config.toml
image_size = 48
arch = "dit"
objective = "flow_matching"
cond_dim = 192
num_classes = 300
qk_norm = false
moe = "top_k"
num_experts = 32
patch_size = [6, 6]
optimizer = "adamw"
lr = 0.0014
beta2 = 0.99
batch_size = 128
warmup_steps = 850
weight_decay = 0.2
Rows from block 3 of a small class-conditioned image flow-matching model, named by matrix and row number. Rows with one number within an expert belong to one neuron, the router's apart. Each number is 128 + 24 x the weight over its row's rms, rounded and kept within 0 to 255. All counts start at 0. Numbers have three digits each. After the name is the row's rms in percent of the matrix's.
After each expert's rows are labels from the 100 images, of 14976 (inputs lightly noised), where the router gives the expert most weight on average: "colour at peak" is the nearest of a few named colours to the mean colour under the peak. Only what is clearly more common there than usual is listed. The data: crops of objects in photos (Visual Genome).
# router: router (model.blocks.3.mlp.router.weight, 32x128), inputs 0-63
# up: expert up (model.blocks.3.mlp.up, 32x64x128), inputs 0-63
# down: expert down (model.blocks.3.mlp.down, 32x128x64, transposed), outputs 0-63

# expert 9
router.9 082:141123145115128120145138088143153125132123131142148136127137110120159133102143126138142124163142108156145128143118110147142118095101122134121140142145132142069094113132147255139113145111133121
up.0 117:109106122122152128128130161130136146119127142122120127143067147132119148131148141107096135160136079113134134096130097103149119202081136132129083126163134134144168142141118099133128156138152118
down.0 104:147126181128126121128143188131124122138120137133126146125236135123121127132141118083154130131133101126131111100127078146150126175141105107127115140110125117191141115113151117124143118109140125
up.1 114:117123110102113125097120125096113146119108143129118121117211144097123129153118122134134158113156127114117107116102036144132149132051134119089126136150139150160131134105147097127131131135142119
down.1 149:125124130132151136165128156141126126133137135112149129105112165171127131117147117141138175083144151125164094130141157119123163079114099102089162149068108145159134156119099107165129132108135127
up.2 117:150119074119129104129096125121148112095116145118121107123134119159121107122143141109159106078143116139123162137106123084164085138146099121092169124110141151166143125079140069123062118148095121
down.2 115:142134106127129142115137092095178147136122111133105127127131163115095128131116101134147116140090137043132134099150149105161124155124152149086122145147114110159145118156121170148103131147110151
up.3 119:140143132092138109132120168173145130173132123141106110096125121112148134075131110163161121119124140112128110111141137116141129161076101137127123126129126132121094154122118163121088132119107139
down.3 097:146125163139136142125095150139147139137134154145147151105131217152111135100140121109130134125146094140141110146144156138152111125066117132120158132109121119143138099125134164099169126137149144
up.4 149:161134118156108116156126152184131120138147123146105145125074136073116149103108117164125154137127140149091125126130128137059124110137141127146164132140124095150098115089155121151138107158166147
down.4 154:106150122150139143139142136111122149104120146132142123135164113162114100183125117138110142103134085124160117147118133130154110108114130146123161146116144107118124108121102133147093128107099125
up.5 107:094124170124115129110120030129131122131121123107112122130114087114113120132106126197137116145136133119131111100134101123107152075150115112135143133125143112138161127123109219135121118115128120
down.5 096:124125120118120123120123000129128124120128115124117128135149084117136121134133125145131123133125125126136130117130137133115127150153145139129129112136137131073109122137121045141124117196126121
up.6 106:136127144130140132144148152160140136171141156127127143154127137145149146117128141152147112097117064147116130110136172131156130006176118121148120158097133140092158128138131153126147142166134126
down.6 105:144117154142139143143118148150132134145130141136125145110157112129114138112127119114139139131126167150142109145136045140145121163183117124114126136117138123204145117112144103130144141075149129
up.7 095:149099080097133138138125136137091112120097085110143085130100153098150087142130116106122133125141139115128088143099116121111094110127133099126128120127152126139104154117078119141062083117146096
down.7 078:153139120129116125122134126151152130132146140091127123146128141125089110121150131117094119143121136130121138095177093128115125143163119134135140140145124104036112138144131082176108116117136102
up.8 124:120147104135116133161159174146115162155123150138114124143142142125138094113108117109149144111130092105152117120114116170143183145116105106148107104135174124157128129109139111139149114165131137
down.8 141:117136091135145111087142154107132112110137100119134097131109101133121149130116118142096141157137082166095127117123064089102175173111157113152100161145099143161122128130118068119113159117130121
up.9 082:111146093119135105143143147112136139118107150130106121126108162112150085069135106114093093158137125085125113123105133087142147165136090115106155127081147160172086118100121112109111124146067101
down.9 081:132161123143160148131127117140117122136135126149150120137083104132134160140116141164104132161147100167043128146136095137140128129129133101172182157114070136089111174137119128126127100138097106
up.10 086:144136116122114091103106204145115088114141117153102104079125197117135133081119122120119133127104114136140126137113135135122120138112111142167115164171123081149096124150108134135152141093120105
down.10 084:135128125156102140121142204139122117134111126130107133110144185157120124185126131143138141144124108098148120125117119128135084079095113137139121152139136116106154140112146157134140117086132137
colour at peak: black

# expert 14
router.14 093:173122116137127129134115108137154124127162138125115139134075171139142135122131119113133133049128144156129140146151081133122136169143200124139110155108136130135123139124120111132134121126132123
up.0 087:141142117121129117099125075135132104122168110125107115111155052131140130076133126096139150106147132097105141129133124136164143186140072110149211162104103119106108171126126117087134140106127120
down.0 077:147133149130116128115124135145142134136150143146134136117147095121108135107132112113123121064110087105128118136162133127136112130138128121113133145125127113153135104121139139171141132185152133
up.1 115:104127118112116118185128113113128134156133132132138069135120147144112109088138142104131127124120135138096112076091126148110101127124123122120127132131122126133073103131144118132110110135123112
down.1 116:129129112133147125054140091129117120102123123123105169147116122108122139118156135121127138139119128115157137154169120099127098114124124120128129118127124124112167102143090113137141143121116141
up.2 100:104127133140079120095144136175111147121131125113147124137123131205123125129142114117108114156119123080124126139108131147116139157149090113123103205153139128141133159133119119051117136086117111
down.2 083:137118150152165141161133176119150119147140140155108145122172066098118129108132113123158142117124161140129111145163133131154131161105124102123072101105107134169148150110135111108133137100142146
up.3 084:111127080118125105129133111137109137127122116119135105118140204117120120021115119091149111054156134136104127108139116132120097142138163127110097139121106119141112135113110107103132104123121116
down.3 101:122131129126134118136110134157115121145127122116150114131167170134119126149156146134188136114123099191100114113127144160136140113127140132166178150118101128100132110156133168131154093141113120
up.4 117:165111134108156090108135180095090135141112156097149133073163130156132124101085090202064111137132121138129131129075152125114151117155170118135118128135133129139113153095149120138160110109145149
down.4 120:088105133137100176129121149142157120111131108137104118080165130085142139152097087178188099152135137110131138110167147133142141145112163119149135153109111136122133158098096140109099153103111104
up.5 098:118119114147118126178132121132115114121108133132124127117123064138121123063132120128132074107122128104132105167178127121154095149140097133155183077116143140145114088127150195144108124132120122
down.5 079:146124150146116120166126127138121114157137135132130126105110059136115123135100117124144152076102112119134130152168136128142149109144125132109140111137143110094138152117137174131145145119131109
up.6 101:139149159146153141132132132121139129098124146158140157132180131145118148069143147158135152171153111129128141170104172155116142140082121122132079122135128112104157130125157123137167127131164136
down.6 069:146137152148119132152118135135138136136125141150138140116059066121113138112122118120124138114160064142145122145133148130152114096149168127103162112128136106115138118121148144067157128133131135
up.7 126:123144108112140153082146133130125166108110147125116167154131131124134160090069139143091123129110120160169152132154119130153162134124120123118119127126112101141106180149150120124106113128152187
down.7 117:138143140135129090160160108115127092127146111111132096172124135136129089153093134154139116130129124088105139128094109126099158143141135134097134125136143104119157170156106110129151149131093070
up.8 117:114080126109106136098119117130092118122089125134134115112170097113127110121142133121099196184133154125109094138113087109145147145059102128091150127223149134158117118099135120162109113120135159
down.8 140:141091155144148116165119115135152128132159133120129135120106165157125143112149143113151208142133150125148093115140091150119147111169091126104131159021106133152144117110125119180149136097132091
up.9 094:135161122130120142145099064145155119137181082155104107136114121113128109148144165071157149138181083115118144127192123134143103124128144135126096144145148112129113102157092123114082123151134099
down.9 091:117153148114124113107095149126112150118073164102166139130091142139119143133137157066102157107166129134133140123075108126109103103152059129132088108146109108115130102144158137148170133113127157
up.10 057:128168128152160138124162131134130104132129134124129129130173130097143147116111114117138171074085140119133147130074069151133152091135162111168103169164129100148178134128124145162115155090126107
down.10 068:126135120119096115137143199144126155138135138129127135121131143163123126130110100129131174037062169121126130132193127114130133125153049107161140126124134108086111126121126117215149110124129126
colour at peak: grey

# expert 8
router.8 076:155129160152129108118139064143147139118132125148114115128154121105150136119133123116140148183151132133112133153112137122139116115076150154119183125161115142059073133152136184134104126109153118
up.0 050:150106078114142114087149166129124126159130091126143137129117137137119148101126152115134141108110138169149106135137160130143161125163132124125114105103114125210138082137144147105109121131080116
down.0 048:127109107130145127129112129113090141109126143071138114169068126139110149118173132118131174145137137119149110122145110150136161139157141117135124155115176117087145142152129155185140122154096125
up.1 142:126113069136117141131117167142121095132127114109131119124131110117139134138129110117110137126107177114104118114148157085133130129138141131138136104136100131149136132138114145127116128128134131
down.1 195:125122118123128129145114149138131140132127132143128128125131159122135125128141136133138118143130093126135126133114111149131113129088128129133141133124145133158129125138132255123126108093130128
up.2 124:132148135120137138123125128126118151143115142131125146123143152126154158050144111136112158112154108119109136142104178114150157098141156150106127129134110130092085160124140166160117133138170141
down.2 124:103135125122115111121133148125124125103112107106126120141149098114154112160125142140114132130138125119120146098140096114100145158165135139128143115131116139241099133141105137130112121109116115
up.3 150:156134147091127106141130107120137132100135145097081148121082105157116116122107125161140082135113125153124171130096139107098061183126148156147127080086110151183128148123100119095129126174141089
down.3 187:111148117143123148115144133136107125110118100167161109121191123098140135147105140150104082162103069097115159127143123143110079138121122152151165197171144139181132140133143133103126141127115152
up.4 028:120121083124132127090143122116153129120161144135081139120130138142127115084084096117158112078155117095119154112108150134123119133157140123129125129120168123205142112134115108100113108142167122
down.4 023:084110122113143146102089166139101148132140160171113139157139123109136106110154108117127158109116142110139155143135154143139117103100135124099149127146133148193094126129159117189147141102140158
up.5 113:130134159107108138126126087150123138155147138103130139176061093148120116186169154198112120094108131106143102093152114125106143140152111106144104144107143138136170142111130168133151111132115128
down.5 126:122125087128123121113141000121129130118132120129117123128125129118131119131115126157116117125133144107124135112131171120120122135153145126124114111153122132087119123137120014132122120235122126
up.6 034:119099076118098132116116149130124123116109091149083131113120144132111112073090115096114105087106085120131112107128110102121150117164133146100141125128130134178152141112118120110073136130112105
down.6 026:107122129109169127118135143169170159104131111113114134129081169131132095151137143183145140142136140176138126142096201135143155142129139117167149116095120142142153116134107121104129140108094147
up.7 117:140117142148106128151109132147151138142110106135139120090093091130158128013146145116134118219122100148096140138136117127134125072136116139139170138133147106087115134123142094108094130120156113
down.7 115:126122130132113118126129151129127134124126126119100125135118111123126117135118126134118112151137083157115135127129043127130119220100145135137124115156141132187132119130118167122127130103130120
up.8 142:117114112122093117098122093114134144121116129133116131115157126106110124125162115129116151125124105149084122140102065141142145148034128097098132119152148144179137157138127117159132120179120099
down.8 202:136130144130159132159128135123131102128121126119136129116156145168126133129163125133135172101112101104169107127149125106121158047116115077102175200079103157089138169126120108159127129122141147
up.9 158:128139108122140129095120114130131140144147139150100128129132126155136125128148132134132164080132116103123122124091152146128174181109100122097131170121129133146136149129143104120113142152129143
down.9 198:134138164125118123152121139126123115127108128111160129130106049126131130127138140106128160098126074155131123127161148121127157138124164132091124091131127139149128144134124152092123126117135119
up.10 113:104117104133110122124124176115113128147118117130112146147134131100114135162145124151129146122128145160124107092132133132121133231005154114106100096115134135127152114125125116162134117116126133
down.10 123:116127136125124114117135210130128126119114125121129132145059129147138112141135138133124143137137118107129145111124132127125126185174096139129155160136130125193122123122120165150114121080109119
colour at peak: black

# expert 11
router.11 139:105111127121109111110100180132123114136111075113125114077176169133139103058120114127109129115130120128114110137121114101158102158082082133123086109141106103110093115116113126104068130136118114
up.0 111:151133118169146112143142149139169155125146137160152124148145144132119162057144142107122148133143115144135146174132138141150114106116119138132138138107116131130097117162133136129149073110113147
down.0 069:117157106107118126170160169162132102132132113147121143135093058136113100149122138152120093127114128145130125125147055108120117204179122129119156100137125143149139135141138126104143112022116131
up.1 092:121092114136105133146135114092182107121117119108107084134131086123113084133127135111151134077118104130142151148147130166142117161128100152134193124115152083154135151152169144141168138139101135
down.1 077:151147128162158140134145057141141121115118110167126164119122106124137116148157170133131109106122137134145172142113146117135131147105122125128214126153143099167142152159110178100119129125091143
up.2 121:107122158139115117135114114146112127179107087125098153073118122145143125065119134173126105122116139133134127128139147108170117134125123135150141134129132129106153115123108106103068141130157130
down.2 063:144124119150132139133111027135136135145134141140136136111137168136111138100133117128135119123118117114150110136136128139145110074077128125112132131131140120175141113124127122128140138080144133
up.3 094:107114113122149122130135157109138110125140150132143124101136114097160121113129122135120139077130180109126126120118102124117142083109122133137122120116151105167132133149128101135149152163152134
down.3 100:115121087159124132122094080129146127130138109134109132100091118155147121134125147132111138138110144170153111133150107131145130154138088128120170118176085096155136133126137129151115112183128136
up.4 105:103126119147173148163115119140114149135091117145146129140113119128135111125125112121124110113130138076106105090137096162157165124116107106146111136124115125155157138147173144128156130143141132
down.4 131:130149111083102105101130169096148142101139149110105126135105113131108164122142116125127109127106105170130096182110080104106156146117146095161092134129149117121147142140115073107099135110123112
up.5 081:124124087150113144129151181169116122114138101128117104130119138108113115155123126117137118141115005123129091103106136135110126114108123127137159122122141119143127129109096162084088137169118138
down.5 089:141122124097141111115145213100106145134107151113151146128139143123108125151146145146137157099131154098151116125117152139150125103131137134132093152145087121107123120125139138122160124184141123
up.6 098:134126069134134140122119138142141114124121136130131147134149170143156149037130146052148160146123124119128156157141124139145137175128109137131140138139129142159133147152138118132154149129168155
down.6 058:148121088146133133130116226130124135137126139143136134122124074136128125144123123149124131162135100140132121120124119136154124118135107142137118140146114119016124132122142126140149126088139147
up.7 113:127103131099182145158104107140100132077095136147158129161123128142129151096137114103138101141114133085075133132133107131140120131110101117111093151136101116143177145141143129118187133130141120
down.7 112:118086145165092143130112180136159115172162151133090139141086095120135091131130130098131114150130125157194128099138062136101118153125142126096090114134124121118085139146125123132119128108129145
up.8 089:104145126070129127140123121115134139143139166156136128120064120089127122157133140110116123133134169124124135092154185150109156115170134111159153110131124112158123111147136145135154141096141151
down.8 068:104134160100107109122157240145116119120116125121122130148099093119130125122128133110142119188132149128097134122128108133114117208144140124149078143153135121185163127132130129109109128105116125
up.9 082:158137098102113081141128122149170124121109138150104139096091108124142118125123124089104116102083119116192128113147122155179097108137154148104140136122104198197145125128123110129119167120140114
down.9 093:081140084115104125098098102095117126120130108114153118146124126123126129100115122132170138133107110110088103116110128084105079146115104114124173121154132129185130139100181100112093113120080137
up.10 085:121141116113104113123145128092113132101152164124125133131140130146129143083125144115139122108141098120148175148127124147135155158144154130129108114116144115152175154130141228155142119120149136
down.10 084:119122122163161133099139166095134106118125087140152097127150134135126111175121133152092138148152103111107158073130167108123132132112170133150078146121084149081070130113122065098125142167127131
colour at peak: white

# expert 13
router.13 093:136132127138138139125126123119126125140130131123116141152219155118143140130123141126145141120133176139136140131104098131124114239105176163120116091194126121168149134137133129118149136114151140
up.0 119:096136128114129063117137118102175130124097149134058138072129112106124093099114103134135110166123127146070094110103097114163117125170127109143152124144114151137132184161112118090103141121109093
down.0 126:137144140130125176143145157155085124123158105113202112094141126134134148140115120126107118081123122095179120129167151140095125172147124126151138137068137156139113187164140149100142106110139157
up.1 103:140072107110135128124113122134111127125112130145151137105138106143136124115152100136074122108201117114097074137167105131136171070130107103090121166144139139145103115097159116105117113116129154
down.1 114:105076140142113115137123093138141120132142117111101120116108153126146123128149104137170129096194138148166088121092143128101159104116103108099069119073121134120149120104091114127129140115122094
up.2 139:116161117125174123153108129124155101137109131125144139129118140120146104101120131074125186143176114196164136102117140094143136120138096128156140107093164130144145153174103140147109182131152151
down.2 154:139152137124083144109115141139101162123148128124121122131111093148130153136116136078133187130173029066100136141153149165118125128118141136147159166141097115133108152167152134143134083132108104
up.3 107:166142155101095092133138105125152138121138146111095127117108123098149118085112124156151149096102093132123149128065093111124102131091160171183111125166106159130126165133125115161139120167129085
down.3 108:091134104161176165128132158145100119130122110155151126122088148136142143139107114141120142116111136119125135137182071156137092081129112180166145172110163148113137150132131109136125143091128169
up.4 109:140168098090122116051139155022123113116108119121126122101106097153144123124108131123144133129138150086148112135093137155123107139141097139078134102110150135140102126104161059152123098121128101
down.4 117:115155122143129137169152137189124146138139125125134133114083108111149131133115120135109133128132094155112117135159148099134129111154137139102135136139109132135140124112098186144118152148133139
up.5 095:125132111101110174132108150139064111110142100134183114133141124103096126099141143101116157132124153146154129122147215132103134154103112118090149071101168097128115086087116109146136125145162140
down.5 088:132133158147142088133120161113180134144106144119051131147116142141109123130136143103134153188132110131090139133108095124151139099186132134086149178185094096110135083089146126138112132135089113
up.6 127:146109131123117149122120139129095172128110134140098138160113135071130178092134088188123176128157082155086113127148138158118153112122102156136112126111083147146111064114176136165156091133129105
down.6 153:114112109134137110126131140136159084121153122123166119148104100176134085130127093189127186106167113092174125131115142103138146127141176161121105119136181147146125065120086153176103163144128146
up.7 094:126156117110179124130105127123141145123091140136186130125078136137144123095117108100133077144118213071143123114130126139144131117133215099124186176136115155143141157156157129134115133108123110
down.7 088:138144147139089132126108152131127113132161123138088129126145135132122134125104102095130066183111193173112120151137095116126129146103027108118207098115145136117122143150121119125140123065136148
up.8 091:109159133152104102109136111128137135109140099143120098113117097089114125125145114143134141217115093146105107112114120150116165151087109069098112111117150141132123182126132111105146122144097084
down.8 092:154150134097149155149139161151109118143118139111143156111170164178112129111138108141123142147106092116159110155156160108144168100146145085099160179121114140105135195135122115124111126140152169
up.9 103:142127111124117132117111126082119127144123135108118132087134134132120107123114121128159134131153131140118147137077127159112121124122111153081114148125155105134094108097144124147121117132151114
down.9 090:126109122122127114148105109182135117107121116140133113105119137123105129153111136135099133123145126144123158123180121114139127141171135168089134122128118113112144114122118090154136118139107137
up.10 102:153140131094114122108122125142105136131111140098116125094130119113140112103146146162134162129125123151088111132112148148122123141070119091102157081145132176131094143096126114157104091139086106
down.10 085:110154135151127134156132114129137124116142118166158124103113147152138145113134153151108163124122089117160125109154110118128100029133107116110151212095132168129145130113126098150145162109151143
colour at peak: grey

# expert 7
router.7 129:139128137135140134145136140141133133144137139141121133136109000141131131160130142143144134113132137131125144151136122138149147119157109134147156132119140136242154136138136099146152137113142143
up.0 107:108142144084142122148146152121114130134120148160130094110124143111110097110056132179135125114153133143147108133104124135130111123118145101112107115123145124141141116153123056114118152148099126
down.0 119:146140078168117133123129106133149129109144119098131162112105137147112152155056125192112123115157143082115106127152136129124108136130112097106115127138115132140122107162119111120140094159148128
up.1 074:131138089126125117115120036135114140128121108118139127117123112114126114158127129126119131120121045137094120147129097126140125096170117106116176118124113125224131136119121125150108114112116133
down.1 061:125120130137138135132129064119127129130139123138120131127141130126130119127129117138134128116111207121122133141135121122136126114191116112122148120127128132008126135122124071137118140156139142
up.2 106:101124132148130133143120122120127097123121112185144122154133150128134146101116127089109133103130147150161143116140123103116157114160121158132117187140147081126148119157117144099138155123166137
down.2 107:153126143113135123122124139141134154132127143069110130154138129117117114137117126099143125082133187115106145142118121136143169205135139148127105054119099092127104113148144136088109100119086124
up.3 059:121127131110137129130125102124119125120116126107128122122166132131127118145111122120135108153123122141126118108131000125105099120053104123109194169067119121156118115111123114141117123124108110
down.3 054:130117113135137133118119139125131131125132131128130131126197116112127129119131124137129136152152138121126121124119253136122123101099162131126197095171124131088133114126131113128132134119128122
up.4 105:158124165141148120144096112118149090086149100140112150160115141102127187101162101132150148105130125124062123036155117169131140111117114137107126113110105123140143114136138116116164077118122079
down.4 107:102123105107103140124093138144109169167111161118126109160087150140128070129154105127108154129146111136185126211101136095128142112135118132092097134138150128160106115134119137124098180141140168
up.5 110:136125131084137118112121097138078137149069154118145163120148142151155118105120166128123134094159134123085132152135094115160107123120134137113123136156129147140118087113113113121114101116140142
down.5 104:120141121171105136141125113117174126100188102138116086128104124100161134149119185130114134109146130135158138094124116136098095118140106145131103125101128147140124081119143134121149161124115113
up.6 097:085155079203103116173123158140141122111161147139124095126107136142137083100154145137138156123128126148158107107157134132121171144135155123179148118107150149137101111115110121113117142143099182
down.6 100:183150148037139140091119108111124136132105121111125169120159145112128173094153137144129145137125109120118094152098153133132161125113133122180143143137125144142160109115148155106149102130166070
up.7 108:113129107108138116201175163168145162102120167141123158112120141096102133096109115110117110132113136123168126172106130187167157123126158130136146129133187170135113127109122089095114113138089101
down.7 118:145117144132123145060185117081107088155128096115138094110118151163096118102111110114149122124115152127109123090144131068092148123143126127124131122129081159133145118097144120097145151110161160
up.8 053:127115118139137125116132123147133129133132128126119128122047093155133134163152133110118140103127163136122139155154164134156107147107081109140065121127115122216145126141137145090126145063125125
down.8 050:130120136136141134134120105116124133133123124125125123124015195113119126123129125123121119083123116123129126129128086124129131091107174125142103137123126132038123130124129164101131130189133135
up.9 090:125124114147172137121107112096118117133111117143137119129055135126116114123166119097079144150127174101099119100146133126145137132117187107094152174119087105148115112182148141167126154117127125
down.9 082:136128137107079116147125120175136138130146128110113130133147123132117136113164110104173159150126154158159116151130120133120140126134015117075183078135173100135140102161115122192123107087134131
up.10 103:102148131136151104127125097120135128179110159151174115120131130100137073104106133099122163124167118130153139173127120115137132113142105134134148135112147101147130177127105141153098197122161129
down.10 096:157144155133111161137133131138126124086141100112083141112111115145128190137096137087139148130151070133098126085132119141129128094108141136130108121137115099139134170117151146141162059120104123
colour at peak: black

# expert 5
router.5 093:120137132121128110107125070109145103106104109115105113102115132084108121102113119125120108148138097135122110130118121104142114075159183132121135101121124115050094099103122126113087121120127113
up.0 089:109143109116133140138132193164131127162138167186148167101144123114150109074150126142149111104156142138112095121115149116113098162115112159117118119106150132174129129158143173129119111132141138
down.0 069:117096131107141115092112100155143135090131151087105115074098124120114160126126094121118114108083143155120135106124099169113134112107155143111127132135143110148124126140122158116135117119139129
up.1 095:103116031133128118108125255090123127132113097116131123114125124119121123164115119039124142129116109133130109096119153112093121132118156125115137110111114113119119121121127130168102120135117123
down.1 096:138128106139134135136131245135130130138124135134123134122156173125126134114120125133134124146120123128128117134132147126134122128122132124133109127133123127142140130119132102124134133137138137
up.2 099:094123170124119125126133020088128137162111132106156127130108124143110121141149137225153148151127166062138116132101148106132106181137121149152132125130145128122176105125131124137126145099135121
down.2 068:122121120128127124118127000108137125130135139125121127128103178135130123128122120128140121130131104113137128131105152131134136146099160112132119106123139125193141132126126138124127129195124130
up.3 112:106084114117118123123105134128136135113146143148131135128192130132140121134156092137091155118138124127087094114152042129135184119065108102090136147158149137169150151108150119145127106139136129
down.3 126:122075156138135132140106152142121119138119135099133134097126169157129140132166094137174172057150169120176094132113146129119180104111099100095135126071107136111136146113097104155131120116122128
up.4 102:144117115125091124120147131127132126122134126122112137121094118070127132105107123168130173171153157135108105147118138121132137125077210163109193152178127119157104110088124122162131109163137142
down.4 104:119116126136163122132154184118124125122114125115154126135125133161131124147120134162115157128129153133150113117138152130120134140135065152107209108095125118155146110096136102158119142057119107
up.5 109:104147100103136118135153123109137108133127150113132134139139141102137093113115140131149143137135096133113118124094186140113145186048104129123135111094150117222120120139144089147087124121110115
down.5 120:119128126128133122129147131119136119138125120133111097112134158106119149100122126130121097126117188165127132129114071117130136090138128127136079080152135134012141116133130123122134142123146141
up.6 089:095130115145154119137128104128135121125126148144132167139152127143146143121136134134132130089131174114132140129129079121139160027213103143129146141160119128100159132135122139126124146180112138
down.6 067:134129145137146125154128147145130132138120148131126129129197127123117124141128131129117137137131131121138127131138110121145130057120126126105152150125129127255138132114131108130117133088127128
up.7 101:106125134160139133098142138129105130121125091102142150057140131160114133024130132139134110089111090107137120138121160109158117050146090139141124163104120123067143117130136123129091093161158104
down.7 082:132126160137129133134119180126122137136119138109117141122079096148135140116125140111133135094132099123124106134120066133121138206192127128126132127117123128238138125129126164119146135051134135
up.8 150:153145102136155136139098132148150077193078095135150142133146126118087132114117152110076149123128108143144094136123139108149106141082108136124142127116116119171166156153067135123115154152126139
down.8 160:122139127111108117122095076128091178071172160117126105124096147119091113133114172152165125103116149145120089120139142148099109124114134132119126112116144131094073159136165097106122115118136112
up.9 102:123131142136143139126112104132127144119145130142154141130045119147116133146145136157115148165122123107120111110144150114106116130195168126123153165131127143149177143129112106133152130057128120
down.9 093:133115133121120128149111091159118122127135133124110135120207200117132122107128120114141139153124146129127124134134168160131099116151059136103163120132143131105139126119156178150145132104139137
up.10 031:099123087164150132108117166124110120123157098151124116114140137157137146091130150065146109128119104150137132106104124176128126138157104114110100129153139144190133154124134129140085118129120141
down.10 020:147139129109145123115139170120108174091138155143073166179115124101131133111188101153148113089125128094166147146120135120140108155149160113149127165122186117150141097137101112131149124119121123
colour at peak: white; pink

# expert 25
router.25 091:113137140105134125116114091113126134123132114144088121122108200129122115091122140146130116083110136123123077127095078124113138143109117125103143122123117125056105119134112075126118113214116121
up.0 102:134185078107157115161091116154107152137089137132136125088144113121113087119124113112133118091133117125125149108166186142089106135132116130032121098150143139164115148112124108135146137145146152
down.0 097:130176149136097133078096103102138096118167114131140123097137141147129158163133120129133120160118110132135154145084107124154110167112127137056074145113111150159123152126125158151111115170110102
up.1 111:129080097085126167088130115098112123084167113169152128137129121114107157089110178117160129096164190114106114129073130137119174131120112114173149124117105127127109152109121119124143116194135131
down.1 119:125088156173125082164141168157156129172087129082103117130107127158094094140103166131099126137157143142158120118181136114133166157119101120199107151154154142136134146103130132138105127151111120
up.2 114:140158107118068092115129094142132151140141148137152131136175115134140123116114128120112143089091132135129187109108103113120163055167117140146115160185148144151129169152111127139152131127175103
down.2 124:118162135143173144130122155120132101115125114107089122144102111139131137147110150131156150091080153140122189152146104141152159142082133140152096088105099148133116157151142111170096130098074127
up.3 112:128146138134101136129109123139137184140149120176069118144110124117133118115114193101152107137078135133118145136090113099155173104118145187113093132107116172169134126155132150166118128107151169
down.3 109:140141120116145118130110094131115079115109128086185137149146078137127123125116185112107117116075137137142127116179130150108169111124130180103123125147150166167117128164130151172115126115120100
up.4 084:138129128134101144109172091095113115119150116112135122137166103174124140089156092135133124102171130171139131160121052126166108109148137095155148127157171095133117126124121110106094162157107092
down.4 096:106106105119154120137187112164147145157119155119092106134094135080108106102127076139133139107153132114108126110118106131097097137131122099182154150129113075122120132112134115110157104149166157
up.5 084:158133176140120139130113054145146146148135135123151116130146154139145147069144133143149142150149135128123154143136187131142128092141085144134133131146136124114105124137137123097129139093154150
down.5 060:122121158125124127132131027135125123121132119129132128119175088134128127129133123124133117101117191118122131118133178123121143016127110121138135119131131126085132131129121245158119131159124120
up.6 101:134173100098146139105148114112109132122138137089168102125166109118113106094171152118088121086164122157150143114191149127129092152128123071132155095126122125136110138108126119162112167172148155
down.6 096:113146113143102127130143133113139125144126117154105142111103166141099151158172134132169119159151100092145167143059117128123089129157129106156163140146150137129090131110145082144134094138108101
up.7 108:158093125155117126173117103133130145147146110118121109129144126095153136080160172109143136074078104110148115151142125115139106110122137141147152076126143163154109132114160140171130132162123117
down.7 083:103097120100129124092115169140132118113102142132135140135061142152139112110164173115117131117114091132108107118116087118126104132107142129126172191141124161158149131106107145154107137061152134
up.8 116:131092119134101127094140129116143126131145114123159116146155115096130140099122128124125159139155156094128141135100216111131145136128121107213133163082094131141099140137133129153130119085113110
down.8 122:125093115109142130141141180152108130124118133139102131154095103154130110100119126132124146145159136170133129133170202133133147122154133112220117114172160128164153146150125133166122153066149149
up.9 077:121131135130142142131121070136127131155110147140146125124087104115134129143143116147115148169138215137120120092128127131134153151081155133131096140146118125117131122143142141150151147133117137
down.9 051:113133121127129121116134165118118121121121111122136119137097036108142124146122139138112127104135076124108136114117192120112129143111170141133128115140109146181116140134118137121117122184118124
up.10 090:154118089143142134124147160127134115120120109142143134128122080139140128130125121103140122116175101110128119150114138135157145133103161146112094116121121130136149122127140099148092136121130132
down.10 111:105114096122123130094136134118134133132150128135119124124138149138128123135117125154120099177120119108115151112109091132120112071098087152167071133127127133141104121122116096160125123129120128
colour at peak: white